A small contrastive image-text model, trained from scratch: encoder patch size [2, 2].
Rows from expert 3 of block 7 of the image encoder, named by matrix and row number. Rows with one number belong to one neuron. Each number is 500 + 50 x the weight over its row's rms, rounded and kept within 0 to 999. All counts start at 0. Numbers have three digits each. After the name is the row's rms in percent of the matrix's.
# up: expert up (encoder.blocks.7.mlp.up, 16x96x192), inputs 0-95
# down: expert down (encoder.blocks.7.mlp.down, 16x192x96, transposed), outputs 0-95
up.58 105:431491439507484514428510406529518467471573556499512450465594545461442523479476542533491448529556450522531518497503442573404493532404532483492607555508518453535514512517555444496499526472517628518448577494553526475534442548454481526529547554501525475547455456443376487465471525520519460563
down.58 111:593487494514465544428379507499495571515582540513513542607548534505521562517400489486552424577389443510486449517535495544539469476541506514511474555467464456534529489495508471426540514490599534544517556552519554501452490434520455485395542379451505467508544529513496482447539459566587443470
up.59 095:513540535517476487560463497538611499465521447480493466475413609516483564493476507478476507477454643502498522581511503460520535512506451538484528520439516559416558500497566492551515413456538367552453459487412552474488470516460570436542478452509549530427506406463417554480471499527482489522
down.59 101:517449489559459504485373573508443482526461485531542414532480464494429500422546536485449535626493464503466534483606499483534487466550450484456492568484484544421557502544491531500489550480506500570479499548410521535580365526549608430481539611510580454513519493530491566418514505517451396451
up.60 088:425495498484554548573414446584452460546495432527522518457412414484477493455520543467525450550517495461425469537496534559521390389583472410537461439476558483496514489507471582487502486480382539479548469517527399528558438462539488650529528497509437519405495517473575517562502509454565514451
down.60 086:470590479520500579544510446505504538531457538492565510494417481515445546540565546499479506550432485490491508561464452388453478453455492528477431490483506585539527548486439502506412522575558507571581586469494441565466483447515481463535550527507491503439447412513499531484439558516582524545
up.61 103:535517487517412522480532466456523425517552457540492555423474440603448511487581444419474505473534448485555526553367520525442484508572526457516537513486463483596476444535467441520550510530480493564496510509531491529501488573508528501448507607582544431516474530538367468506435535466467486500
down.61 093:452471515455571469463467481534482521539556501554504477445517517517554480543596461455481419547605471396505428448500524518541590472496482452483489488488536469499440481499457567573366428569484543533585417450603465591407519488472494460462552452492533534491499465489582610481492541550522559534
up.62 103:496436510520537498493521478520507510521452481595547423562479532541520413534586536504583484475539466491492527492567511500515518492443435460408463504471504455506487490452454426492565546496493456517475455456535499523539516362515581478477415472394512504507483453477624586556467581531498539548
down.62 095:467477547393541491454524542464501488552399454561500547546453517525467460527511518484551430477491453539528510473567448608454494522517504500383493326525533457461580542424521549436476508529490530461435378378495537547429499524475385573521478492460484480470530483457485574516542522539525524464
up.63 094:503450513547621486509493506434516487521528411495605442450559517517510459496501418567510447421452562545376458457516452426505434471514465484483593447548517537510514571512547460482500510530450505503502473494536447582453525482476436511520514563489432567545442512483464553488451546479507489534
down.63 089:515494512519551444454570516424607460511471560497427536584579500490531564500490475376462527451589500532465513478511481559466519507380573469541430515485474540536556514560576508549506414458535474551439546576564509471459604487534429573510428547489452441599450412496544353421461500467524600573
up.64 100:468538528487512475555526532546503590510475534512573569457554527476477522502558560453530477500543505502511525492567502423535509506560600539411521471478453460564475432521416433469517535498386503507539492469521401500532500528525444470476479545561503427544493460543486539473498606554431471530
down.64 099:442557478530473509474453556457496453487434511566569434452501502534572459524556448435677537516492582540442448458608458422491465520449494380504577441479446492484558542490447535501510418419510485605476481520539495456446532445443548475589583654527567418508472505527521494477537523539446487508
up.65 096:517504491503524472482548609468494450497534520452574500623521450450457472432554536518491484550617511403422624427511557507564560562512452481602431467454552452493546478530526533438459523522482474440473428453447509489507487450566559513519477501463570496521495453466614518539438457477508494511
down.65 093:493524477496553494459539587507505421507494523463476531553488449476508518448516579510478447509503488528511488608533514428492467515516522383470515421573381474475449501459510505528532410500575400503481448531563470439560537538516486525477566526546471519499536592565523488554616453552538473573
up.66 098:418512520513564481447557566489492555441479578442590545504535483460465481509526572506481504510403543550469460439534484445470511500614523519505426464534507509453461451581456479487525509449486514550421502518526515549505461447477410474495389470465489522536474514438479409566488478512582548466
down.66 091:510496416530443449503445550450546456485460518491506474468432454505432534472446540482541548446515489517504482451473468457523519519487631528539442565528499469509537389518536545544384584546495514424429457517482543625478532490624534570462512471573508537461519509470575439525499441520495530588
up.67 104:537451517508506628511530385544529515447546502518535464432554417499470485484430459472361455539541506502555500491431490532580491470507539584456486497417416468415453479515413556466566418548438544530433516504468532371580495464435459615486668429466462435497516491586505514491553570502484395505
down.67 102:464610482496476524431445489494490526557473529459466541489512561515469596585435476459527446500499500488494534438511548471426495492489541497493469443568485524402542502519482424560507443585509516434427495588475589513547458495564469439509608582539468423385437439517568482504471520517534498470
up.68 098:466382481420503526520553470459477445469529512514530489533504485500542450488477486491572459467404540521442445496600523551497532423501480460503445468521545441478480444435559535639573595451505444478576444483559502424569575590467463463432531487446525500431524603459477365537514441435567527536
down.68 101:506503571396563493431506455437437516582545518447511541639449578579467537468436464457521451582394462546391481496461476493508504466501551476454594441432526518470496498431500504474521538504482572520487550509524559429556439605501534522535566567458415504474478393516435516456580542480611482526
up.69 099:539567527495532429452516633476492531471510534504513502505489539549573560459458534529464490475512561463446487499490527489538406517530501548539489542447493433524475449487435467444503434478442487548462496483462484594482479527471548435423482454449487461556558529460456435462511421483467509544
down.69 094:481499483511452496511539555542432566498568453484457529543522528592555509437570518458485494559587516618461541556548487508508454530456445595530537520560471452529482478529384453440514480381522532505518547546494604397482503499528536444485544492481523570593433557541546586434484453572423515467
up.70 103:520582525546454416414484502428397534562522544557504365541409523529474556448496595546496532450448477410467414551525535554448528514481519488447531439478434490423499493538549447466421507499515459503501449587483575482523418589484478458533568529466475534561530639493532454456410466545537481505
down.70 098:466576468438438468508468555474469499583503463509470472546556561588546526455464468540552528524485525512415492411643548479526541483425568484513411541550409476438396469547507568457449549507595545496510513434440553504621541484539482517573488468501488501485441616494402521515494493484408506490
up.71 093:617477482494535582468433523515475433512475451540578497486551458456429470507533538562465528458527540494456498469485554472436462475465499522523508543557567470478571461517441580542469488453467562527496441433584424438559465498463510596540421531510505533449461475550424546585463485433560462624
down.71 092:579571509439507601496492519530476388507505469405505517499484488496544535496449538368463501493554445524456495531465582508473506443486519494487569554495572558514445478444581494564479564518457478407470497467489513460439574528514489494634510514436443439585414576424483543486621501560577495520
up.72 105:453444549463466517485507598489389516434576511468526485477411540505581572504613506504496482581515536494445459454487522482489447368490566609486501558511519511555542521446517532490420417495501447460445512565542536519554543430555390402521439527408506522482498479507419468527514582508376565452
down.72 097:479483515484598424388454606455528522483501458551475456476507476468544518420527542537562474409519580515552554519509459481511392617522553459466406513491537560542486500480530477506527566483464468467452505432496525561483504510439560506586510501406442543461463537495467574599468474547378480519
up.73 101:456435577465476520533422404545442478467505493583448397572476540553510501461475492430459437452515571550575499514425413528406475455598491484460577529457554530421454492587564461540540578476481559489505457470472490450526455599566557547532453512471592402568507459516517603485459458460540499514
down.73 113:449444581462428534539592514564568480455512513499429528521454483534524576417467487486375449480433595545472486541508513450542471538534449483467545544562505501462504463582523458498510515477496531492523500501535487355523536421418517517588447529431435452535538452529475443549531499562467455517
up.74 097:436495520423471434482523555489418512537446465518460465568553481544615484524431520562552463520609537505558464452443424424513522469478458406604537480620433529528531514503527499474446390460534459504548533528445554529441516524474533425443466551523489585586440592427476528518575564515480497412
down.74 095:535466533485542518515562511462515512442535404539425402485580548478563529610400495395509482397528513485461508557502509501431486528555535442479474502436427561434459477507460461415491531564444473539468449445492536435524418522542465555467499517449553515557501543572553490559560405446446460551
up.75 100:562499523438471501488577557504544496531446479503438554531484495462597555485460407528552457451499468404462429550487434497480471497496510587586480499505484527456566584497499491522584457501399469473402483464411472540488480594422477478481517538544533509477517528486544442478520502449542448501
down.75 109:487413576480531578470449421542423560473483486545534533465512504514598591433436451423460398447482626453475457458526560457397426530492453543499414471387575514479588507452500553487475473558441485490561453454553464493528457576530506471520419478547527497520606422507502519531554528536594498526
up.76 097:568512540456477477557470518507513497507542525516480518499452491522466524481444557451551518448568519507531422528456546624478543469548478535459529575479455431584440366400491499523448570484504456516511445436532545561603455459485523511456407439528517551552423534407511446456468383425480465578
down.76 101:492602533480455551489506518463515505467493552536470438549487620504519508559533462507473488600559510508550426466462537439516422459409539481555510499470495556491479450488591530396448565502517468577448532455518444358465428428496419525552447565560537437468498555451403538574494543459524571529
up.77 104:558508449585486542534464545425565448574468473562499520476431643470560564527508522497547455463596461513594487489522451545510561394488517585461610527443471524611439426504471474469481550426440456545526518497508540485518549526539476387412526445539565479501471525465476473559512563404442516514
down.77 099:482497514422470558480524407519430551395497461411442557535466488502542500607535492470493431511497553539458469549493465507458429496623535555580381462497528516437459407542504549500467445475497432456448458546386558515560484457511499490466443554538526541546490387489573531485408504572539494517
up.78 087:495407587467471599547458502556516439553511571520419549447447518586444532537556461464482482494565438453565494517498505456454526508479490536615558528431537503529572601524532464505362454499582468489462549457495436566465511460451442396490576596488523515407500523439464541540433522453516465445
down.78 092:619440492511511497526491428547484448464460515572483485448523574464436471502512528503410608540522550432541463429501497481547417512440427392548485592488541554461511497518515463560541503484490549525411509440445546459527468442441516588477556483509596476501467496487539429608499473415496497445
up.79 103:451493479499476498479416556569531528545461546476562486533611592499516455587450503501495467468559488530514511518564409483481575511549525417508507524544437443412502459509512566494450459428456486526486609518366519464450491559546423527457466568543459514488490604476533522537520484451537617466
down.79 099:469484473532431497544496558493451452639522441525595603430465572570557502498392488483475504556514518493540422465446465544412486450616565435550454471489440453505544523544457517522456450546524632420464529471538534558504547547554533520571492486553557522466531480539531501550534515507540573594
up.80 098:471483529460434565499507570547428434500476463450461558505611535559560417588566452526537630466482495499462470597493509457496472428432466468558531452468587386562500495513451483451489575516572468458476461489562478534468504553488497614517515470507524500445512544533495456412462404412457436514
down.80 101:484462434446475522476438558514577617524522421392483535536519518417470451444529576410451512520489534644424504617512492417477494420404492455438603465426446393553555582472527477540524526513472538508507477427520475479457557512575472538547539451552497465436584517572481473494547521567555568503
up.81 099:428480492564521588469590511481489453485483463541398412534492502490472483570515466533475499425524522401617534523459514481410526498488549566577458582478469467407532471546472467492558551452387495400527533430519543544462441447491486582498475428531525439515541564469487523542509441491536504463
down.81 096:470483463520495550560452546509417482471516510424534574523498530500426412527514464421553509536537462454567515535440514505510545592543444541483519439520516472398531514482377489429485489533532455553478531496447550509532472399452424520412476644589421460344512500463374569543521508493545609504
up.82 107:483516459497576523546531400503447469640453551425530462453550453515448572525563440491468529520455426413558544492425544526601451462419448454520442428452575512461539475473519526512578496491544543493468547548450548534542554445511477490562480493461514530502454589533542491493514514449523408435
down.82 094:544579547445538473499482485539518493505507424482437558517556403495550551492523457515448445491509575584488509533435533360496421477476506527587464450483549475521533426504623455486551438584624521440489454507586513484553520512485421546465482565515445548456588507492521494469481488465510526568
up.83 104:457496424527599439512641432462513484421453422461435479573507575493486509490535477523497556465545513535508448549506441561397515487486521542486522483547506519480494465552527400631559484477527503571490547486517529551449491501442481517574504505526461510500529434559511581404484430533469527574
down.83 103:547504462486551423510387516441602524459467574420498547425569493490492504586554463555557448455507431550525454574525559549569424531478508484473578380631498434567431588539478480544498493475499562496509527508504495464391455468570494545489469518520594499521458436452431563522410521492535558472
up.84 092:471413537501489450510489582492596537467598498430460475573522552573428460495553558417427481457466476490486594505450495584502494515500511493513606555466501361482531534478527456443586509426527498519504448481478523494614565471464462490421514526416538478501566587510525518451595496443463553519
down.84 088:494456414534564483577456508483511446552429482412496492502446452372541494610431461472515514417575500494497491593515422571560534444495449460497546509461450525556495508587446542444497454494508486463444564562481511552523422571510585439493536577577482416457481475480534449463456473542470408602
up.85 101:560453530535507576493517451428547508478463509534584509492444563475535579501507479534489467492472617496489547542527476487582535541439506529424478466507463463521446563502467522506551503553555441532516587537412602461520552514517493476540480437581515508478515539427464492476570552567405531486
down.85 110:598455489571485532530531530436452440555464541607507537566508480536422527514532507587546423476479541398508476503531507543498522576483443509478473406549545574521474460454525503552565533612464562491586524521427489520491429509420471546422505523452540406570515520539387535519522522376575504450
up.86 086:508508451523559438456503567530440508526476543450585447511534644436465452513477526562436453496544505504540557504492469541520516410531472525562478518441489465518513481479480590481350593533501517625427512482552478543530490602599460515530408473483463503514527490487476464478559609527469525495
down.86 095:509472627454457519524451472605524481391497466445563586503428474447463487380559550541491524423439466515519483421452489430546463438457456511522529474472578471570459509540578481443475500479481547434524498437537528417479491402513452633511513505415483514476474394581487525487521581549524589504
up.87 105:388553516370503454442518501420445519487504520530507484533501557443500503463592454481499532524376482575594496460465563474489607478528630532549559485426609568599480514473500521499544402526489503473531421484541398620401455546485470503492493518476524527525509453506446434477482438523441485440
down.87 113:500536503548464521471445500487554468530527528497549475432449494604548463504524510482525614536402609495492413559499510419482470462425574444554474555433514541487429480418562506512495568440475418482410423548494582572484597497522485523460553560468509510446512449530554478520398484545424508500
up.88 102:526471547477472493509450602482505571508549426546515550471508528494560395532508474499465539442425440591513486471479479484549530538486463572487502457557509462488452474492412502470518557561506472583491499479580494485499496653571424509390525412471588548534464427539539554513490465432432549456
down.88 101:567554470539576477535397562552550521517533462573512522455419482488508425511467464473525562530580482539538483489370446423549554480484450492540474538471467382557563491556468460509423451471538413574492483598489516520478492522535561527479407515428477500551501472413573541452537515463493498606
up.89 099:522560496521511608512516502461539534427517493393502485485423529446468546550450534482590429451515534517595517463464496448467517580506421614563467448502519433576565560457422538567552510474436550488560504466510547459482483393502501556481481580491523515450575493489432481547426498507487552579
down.89 094:548472495481436477547518460543392509540479528543581541451579552522488475486598552519497471489555497498676553556430504572458497430424482591526425473568531486596548527478386472512489479545517510472479475486456443543506542496483490398544492479521471562526534451509467494500498650495520513477
up.90 101:371563580527561584519502486511512469432489470515419496499470532571404560516592504486441489440562553495495499521503442451574448436494509502486542530415410472519552455517524485564515398521552553480588575481475520508566459481513537504526540554584430537448486568515487498542502468487498532506
down.90 103:442525506475453491547460466513470415550534509428592423453499445592443503463537504537422487474444463587409508499556495465510486443448533365508566449430479585564620535501600529523528477528460496487590519634513560467498555480477517424492458478526532462528538428497544419592501561504512476542