{"crop_scale_min": 0.7, "vocab_size": 1482, "embed_dim": 256, "encoder_activation": "gelu_tanh", "encoder_slots_per_expert": 1, "text_encoder_mlp_ratio": 4, "text_encoder_fused_qkv": true, "text_encoder_parallel_block": false, "muon_scale": "match_rms_adamw", "weight_decay": 0.1}
Rows from block 9 of the image encoder of a small contrastive image-text model, named by matrix and row number. Rows with one number within an expert belong to one neuron, the router's apart. Each number is 50 + 15 x the weight over its row's rms, rounded and kept within 0 to 99. All counts start at 0. After the name is the row's rms in percent of the matrix's.
Before each expert's rows are labels from the 100 images, of 14976, where the router gives the expert most weight on average: "strongest on" is what is common among them. Only what is clearly more common there than usual is listed. The data: photos of plants and fungi (iNaturalist).
# router: slot weights (encoder.blocks.9.mlp.router.weight, 16x192, trained with AdamW), inputs 0-95
# up: expert up (encoder.blocks.9.mlp.up, 16x96x192), inputs 0-95
# down: expert down (encoder.blocks.9.mlp.down, 16x192x96, transposed), outputs 0-95

# expert 1
strongest on: order Asterales; family: Asteraceae
router.1 115:44 40 77 71 33 62 79 48 45 65 62 37 55 34 55 70 56 44 56 48 38 67 40 36 60 49 78 31 18 67 60 47 43 24 55 57 51 67 72 52 30 60 17 69 57 47 60 56 45 21 76 30 36 54 36 52 40 53 59 43 80 52 49 29 42 51 49 30 50 34 50 70 32 20 59 74 59 26 41 45 72 74 60 67 49 31 44 65 41 43 22 43 46 35 57 33
up.0 098:34 58 43 48 62 51 46 64 37 38 33 26 33 47 38 44 60 68 44 38 58 53 63 46 58 26 56 65 68 47 44 52 38 64 58 38 46 18 48 35 50 51 51 52 57 48 64 54 61 65 60 74 58 70 40 42 42 74 32 49 39 40 47 32 20 46 54 47 63 46 36 88 52 29 79 45 51 65 41 74 55 49 43 26 61 41 49 32 41 64 56 64 39 54 79 49
down.0 104:58 50 42 38 37 27 43 65 67 45 61 14 43 57 41 46 45 24 26 50 64 60 38 61 49 56 40 58 57 51 65 59 46 39 81 49 34 56 42 46 43 45 51 28 81 44 80 52 41 65 70 74 57 30 39 55 55 43 61 45 37 35 49 56 25 56 37 47 25 08 36 24 59 64 37 59 64 63 37 57 61 44 43 33 65 62 43 47 57 80 44 42 62 41 56 77
up.1 095:48 32 36 25 64 58 44 43 22 51 32 46 22 54 61 48 81 26 28 63 37 75 59 35 37 58 40 63 54 30 64 54 54 57 35 48 75 57 52 58 49 41 56 27 46 52 41 54 46 45 46 55 70 40 56 65 66 63 70 57 48 49 45 33 49 59 60 64 58 26 48 52 34 51 13 57 49 70 73 45 62 46 61 70 58 62 53 52 52 72 46 28 73 50 67 50
down.1 097:20 24 44 52 37 48 80 30 57 57 34 63 47 76 37 47 99 79 52 75 18 58 49 33 29 61 66 49 51 45 83 47 41 25 21 63 53 43 45 33 54 45 48 43 57 54 50 42 58 61 32 49 52 50 45 53 53 43 45 58 65 51 38 36 49 45 69 60 35 36 70 49 33 31 74 37 20 44 59 65 50 54 67 51 35 56 52 21 53 61 41 75 53 38 56 48
up.2 097:59 31 45 50 51 57 20 40 48 50 55 36 51 68 58 61 59 32 32 37 28 64 53 45 22 53 38 25 64 52 53 61 31 63 64 35 46 37 61 56 44 60 87 61 42 56 44 40 41 71 45 32 60 60 40 38 35 29 50 63 57 33 58 49 61 58 60 44 58 52 58 34 56 34 32 39 34 53 32 39 65 73 63 59 43 75 81 60 65 35 69 99 26 35 25 64
down.2 098:68 48 52 07 53 56 74 50 74 42 57 42 55 49 28 49 23 37 45 64 26 60 52 67 66 47 49 47 65 51 77 83 46 55 49 61 46 40 49 32 15 59 36 34 35 68 40 91 45 33 52 77 72 60 47 64 87 54 71 63 55 46 58 21 64 53 29 73 48 68 60 46 40 33 70 41 53 39 20 68 39 36 69 42 40 45 57 60 55 56 48 27 43 34 50 47

# expert 12
strongest on: order Ranunculales
router.12 107:40 60 51 36 15 40 62 24 41 53 54 27 54 52 71 38 36 64 32 54 64 29 64 52 42 44 52 60 24 51 28 36 67 59 51 56 47 52 31 34 59 74 52 60 62 67 43 55 58 64 56 67 84 38 43 68 75 28 43 39 57 75 48 55 37 58 40 10 46 40 62 51 38 71 49 43 43 65 29 45 19 27 37 19 45 76 45 45 72 48 42 47 55 60 23 54
up.0 098:54 49 60 47 43 39 70 12 58 81 58 43 60 63 34 54 47 30 45 43 58 70 72 55 56 47 33 60 38 32 53 63 55 32 72 65 52 53 53 23 60 48 27 49 40 22 49 47 69 35 70 10 72 71 39 50 62 34 74 51 67 46 39 45 63 53 38 56 34 40 54 39 43 76 69 47 52 77 62 49 69 49 54 40 66 40 71 32 55 40 54 63 37 55 53 78
down.0 095:33 55 46 66 54 59 31 51 33 62 54 16 63 59 18 43 31 47 44 34 34 84 68 77 37 61 76 66 52 49 57 72 56 44 50 58 79 60 18 41 90 42 47 52 44 58 67 26 63 70 29 65 58 35 72 25 27 51 55 43 77 15 43 31 27 54 45 40 64 57 23 76 40 70 54 64 38 35 48 44 44 48 33 40 68 57 41 53 87 37 41 41 57 37 26 64
up.1 100:53 34 43 50 18 52 56 34 59 51 61 26 71 43 48 60 53 77 30 29 49 51 61 46 36 47 64 41 60 26 44 42 44 42 52 56 28 53 47 69 64 60 60 56 49 77 42 56 64 82 56 13 56 46 20 59 37 73 34 67 35 25 58 25 45 47 57 41 85 43 48 56 46 43 55 39 43 52 43 60 63 44 56 38 61 40 49 63 43 86 71 31 75 29 32 47
down.1 104:63 29 43 65 54 36 30 65 69 63 53 61 60 16 38 33 45 89 39 75 77 36 52 57 38 68 62 52 66 58 33 41 42 55 51 55 14 56 59 56 30 73 62 77 35 50 71 57 48 57 72 59 69 63 27 62 49 51 54 26 52 50 70 62 54 26 37 35 57 57 30 35 39 65 38 63 39 38 25 42 20 56 44 50 16 39 52 72 63 25 64 64 24 42 58 61
up.2 088:50 56 56 53 84 69 36 67 70 37 64 69 63 44 34 57 58 63 49 53 34 41 28 25 38 79 47 45 60 65 30 46 37 11 51 38 38 47 65 64 47 51 49 38 44 46 41 41 33 61 47 95 37 35 77 48 44 29 46 67 34 23 13 46 53 46 26 74 27 44 45 40 46 70 49 28 47 30 77 44 56 62 37 68 30 39 57 44 66 42 58 32 65 81 27 55
down.2 099:51 37 34 51 55 33 57 34 46 41 35 45 61 25 38 29 40 63 69 33 29 48 73 61 51 47 49 47 38 52 58 79 84 52 30 69 43 45 48 49 42 58 52 44 40 48 80 52 36 34 44 61 60 36 47 44 33 15 57 31 63 45 47 58 35 70 25 43 15 63 52 84 48 55 32 62 37 45 45 62 54 84 46 54 32 55 58 41 61 47 56 32 74 41 30 80

# expert 11
strongest on: family: Cactaceae; phylum Basidiomycota; class Agaricomycetes
router.11 094:47 51 48 37 33 61 56 56 60 37 64 37 58 45 45 41 68 38 58 62 26 57 83 49 51 62 31 67 47 56 39 23 58 48 64 64 31 49 47 53 57 56 61 47 46 59 57 36 58 58 32 52 64 28 54 28 71 60 42 35 26 62 60 38 44 29 70 51 69 48 64 78 33 48 39 67 61 48 44 54 65 42 37 38 35 68 56 52 36 33 78 44 63 75 24 33
up.0 107:60 83 39 75 27 40 71 81 52 40 49 36 57 43 49 54 61 30 49 45 62 40 37 33 63 34 64 74 60 56 67 41 85 26 45 64 47 66 29 52 50 64 49 63 34 46 62 32 29 13 83 49 45 60 44 51 68 87 51 35 58 63 51 61 43 54 23 49 48 64 64 28 47 50 26 46 53 58 56 70 43 66 46 57 47 55 36 66 54 19 53 42 47 53 34 15
down.0 102:57 48 67 51 64 48 53 34 43 52 63 57 47 40 47 61 43 55 37 60 38 15 26 21 49 62 46 48 42 55 48 67 59 48 25 48 48 48 43 57 29 44 57 36 51 44 62 50 50 41 70 06 60 54 51 55 81 55 52 39 68 35 88 38 49 57 11 75 33 44 42 53 43 48 83 49 84 81 54 61 38 31 54 64 70 34 35 52 70 58 63 49 19 48 56 45
up.1 101:45 27 45 41 68 42 42 36 03 49 89 15 65 37 42 51 20 50 68 62 62 69 60 50 57 54 36 43 71 49 39 55 40 47 23 54 45 49 62 50 77 67 35 29 23 47 30 61 59 50 79 77 74 28 52 54 52 76 60 27 42 64 58 72 25 37 76 58 72 65 42 52 46 61 42 39 41 48 52 47 38 61 62 27 45 54 44 31 62 64 53 42 43 44 31 62
down.1 109:37 42 52 54 28 70 37 54 54 68 49 16 46 72 63 43 43 20 79 50 52 53 48 60 22 61 81 24 59 66 61 31 51 66 39 63 47 45 47 63 59 62 57 28 35 34 64 32 77 27 41 33 53 39 80 54 43 45 17 70 62 28 67 50 59 27 67 47 45 38 61 33 58 40 48 59 66 47 43 69 40 43 65 35 39 49 33 57 35 41 55 37 41 59 48 39
up.2 099:67 45 25 33 37 70 48 57 33 41 77 56 67 61 52 69 59 62 33 49 82 49 30 27 81 46 50 60 52 24 65 68 62 53 75 32 54 57 57 77 46 69 68 31 62 50 27 58 43 46 44 27 44 40 36 37 26 48 67 34 42 50 59 56 61 62 57 50 73 71 39 36 50 50 56 51 66 42 71 50 35 78 39 32 61 70 58 29 40 55 45 64 40 37 67 31
down.2 106:69 42 58 33 35 54 60 39 62 42 41 64 52 33 28 64 37 51 39 54 45 64 57 67 44 48 62 79 44 45 85 57 52 42 67 33 42 53 77 52 37 18 36 08 73 50 83 71 50 57 77 55 82 52 40 59 52 43 37 40 34 41 73 72 40 66 45 43 34 51 56 30 73 55 25 37 42 49 75 45 58 59 59 86 55 32 44 29 49 31 39 66 27 06 73 54

# expert 0
strongest on: order Caryophyllales; family: Cactaceae
router.0 097:39 54 64 53 47 19 52 61 24 39 49 58 22 40 36 46 58 35 52 20 65 65 60 77 44 43 69 78 53 50 91 66 58 60 35 41 70 46 45 39 63 70 58 27 55 48 36 54 43 63 38 72 58 19 51 41 63 27 59 71 39 49 33 25 48 37 55 65 43 61 84 56 40 35 60 60 55 66 26 21 43 82 39 66 44 45 63 46 54 40 60 44 32 27 41 36
up.0 116:47 37 56 34 71 33 63 22 55 49 83 32 48 50 30 51 51 57 42 58 27 34 59 55 55 18 50 24 59 39 77 40 69 20 35 41 43 75 55 51 55 67 33 45 61 71 49 55 48 39 47 53 52 58 46 48 83 49 41 63 59 45 47 50 61 25 58 52 53 43 33 45 28 50 37 62 46 79 61 38 62 47 58 58 59 53 53 67 53 33 56 36 49 75 64 67
down.0 114:56 49 37 66 64 78 52 62 46 59 58 47 58 42 60 49 54 67 57 81 76 22 72 41 59 42 47 31 31 38 60 47 12 55 46 31 46 67 50 38 39 61 42 47 52 64 32 69 41 77 28 66 48 30 64 62 65 52 57 42 42 34 38 48 60 69 45 34 82 50 43 66 40 37 53 42 48 45 34 72 43 44 43 13 48 44 73 54 38 64 58 62 41 64 60 61
up.1 100:49 53 50 41 45 52 56 20 45 57 87 80 78 52 39 61 53 19 57 65 44 45 55 44 37 43 82 52 54 16 44 52 55 32 41 48 19 45 47 42 72 57 24 36 57 73 55 29 48 29 37 28 73 63 33 49 24 38 60 69 42 46 47 28 68 70 66 53 44 48 30 32 46 68 54 48 33 44 65 53 83 61 75 50 20 51 52 38 64 39 57 28 67 30 69 62
down.1 098:47 36 52 43 76 33 57 52 32 73 24 34 60 73 38 36 53 36 40 74 70 59 59 48 34 60 43 37 42 47 26 77 77 43 58 29 52 53 44 12 53 64 32 71 75 49 57 66 87 57 66 39 39 64 52 71 63 67 59 45 73 47 51 73 53 50 80 42 43 61 55 40 74 30 44 44 32 55 48 55 38 33 32 56 55 53 39 67 26 76 44 59 48 31 56 29
up.2 092:52 28 43 51 33 69 51 47 25 60 46 61 55 44 72 38 57 29 41 49 63 39 30 53 48 37 47 68 51 34 61 62 79 84 61 46 35 54 35 55 47 50 61 42 54 46 62 53 50 47 44 09 84 48 62 54 45 57 83 29 54 42 39 29 59 70 69 25 56 26 95 58 62 57 52 55 40 60 45 49 70 30 15 52 67 73 31 50 66 53 31 53 18 25 41 57
down.2 095:33 58 62 49 57 23 29 52 39 70 35 53 32 64 37 22 31 59 36 66 49 48 46 68 54 65 47 70 67 43 66 72 61 67 56 77 49 39 57 55 62 47 59 55 62 62 57 32 61 26 54 30 37 40 41 61 36 51 44 43 42 23 46 67 69 53 41 54 58 60 42 35 40 73 61 57 47 65 39 65 08 34 48 59 68 29 50 26 44 68 65 47 60 55 32 99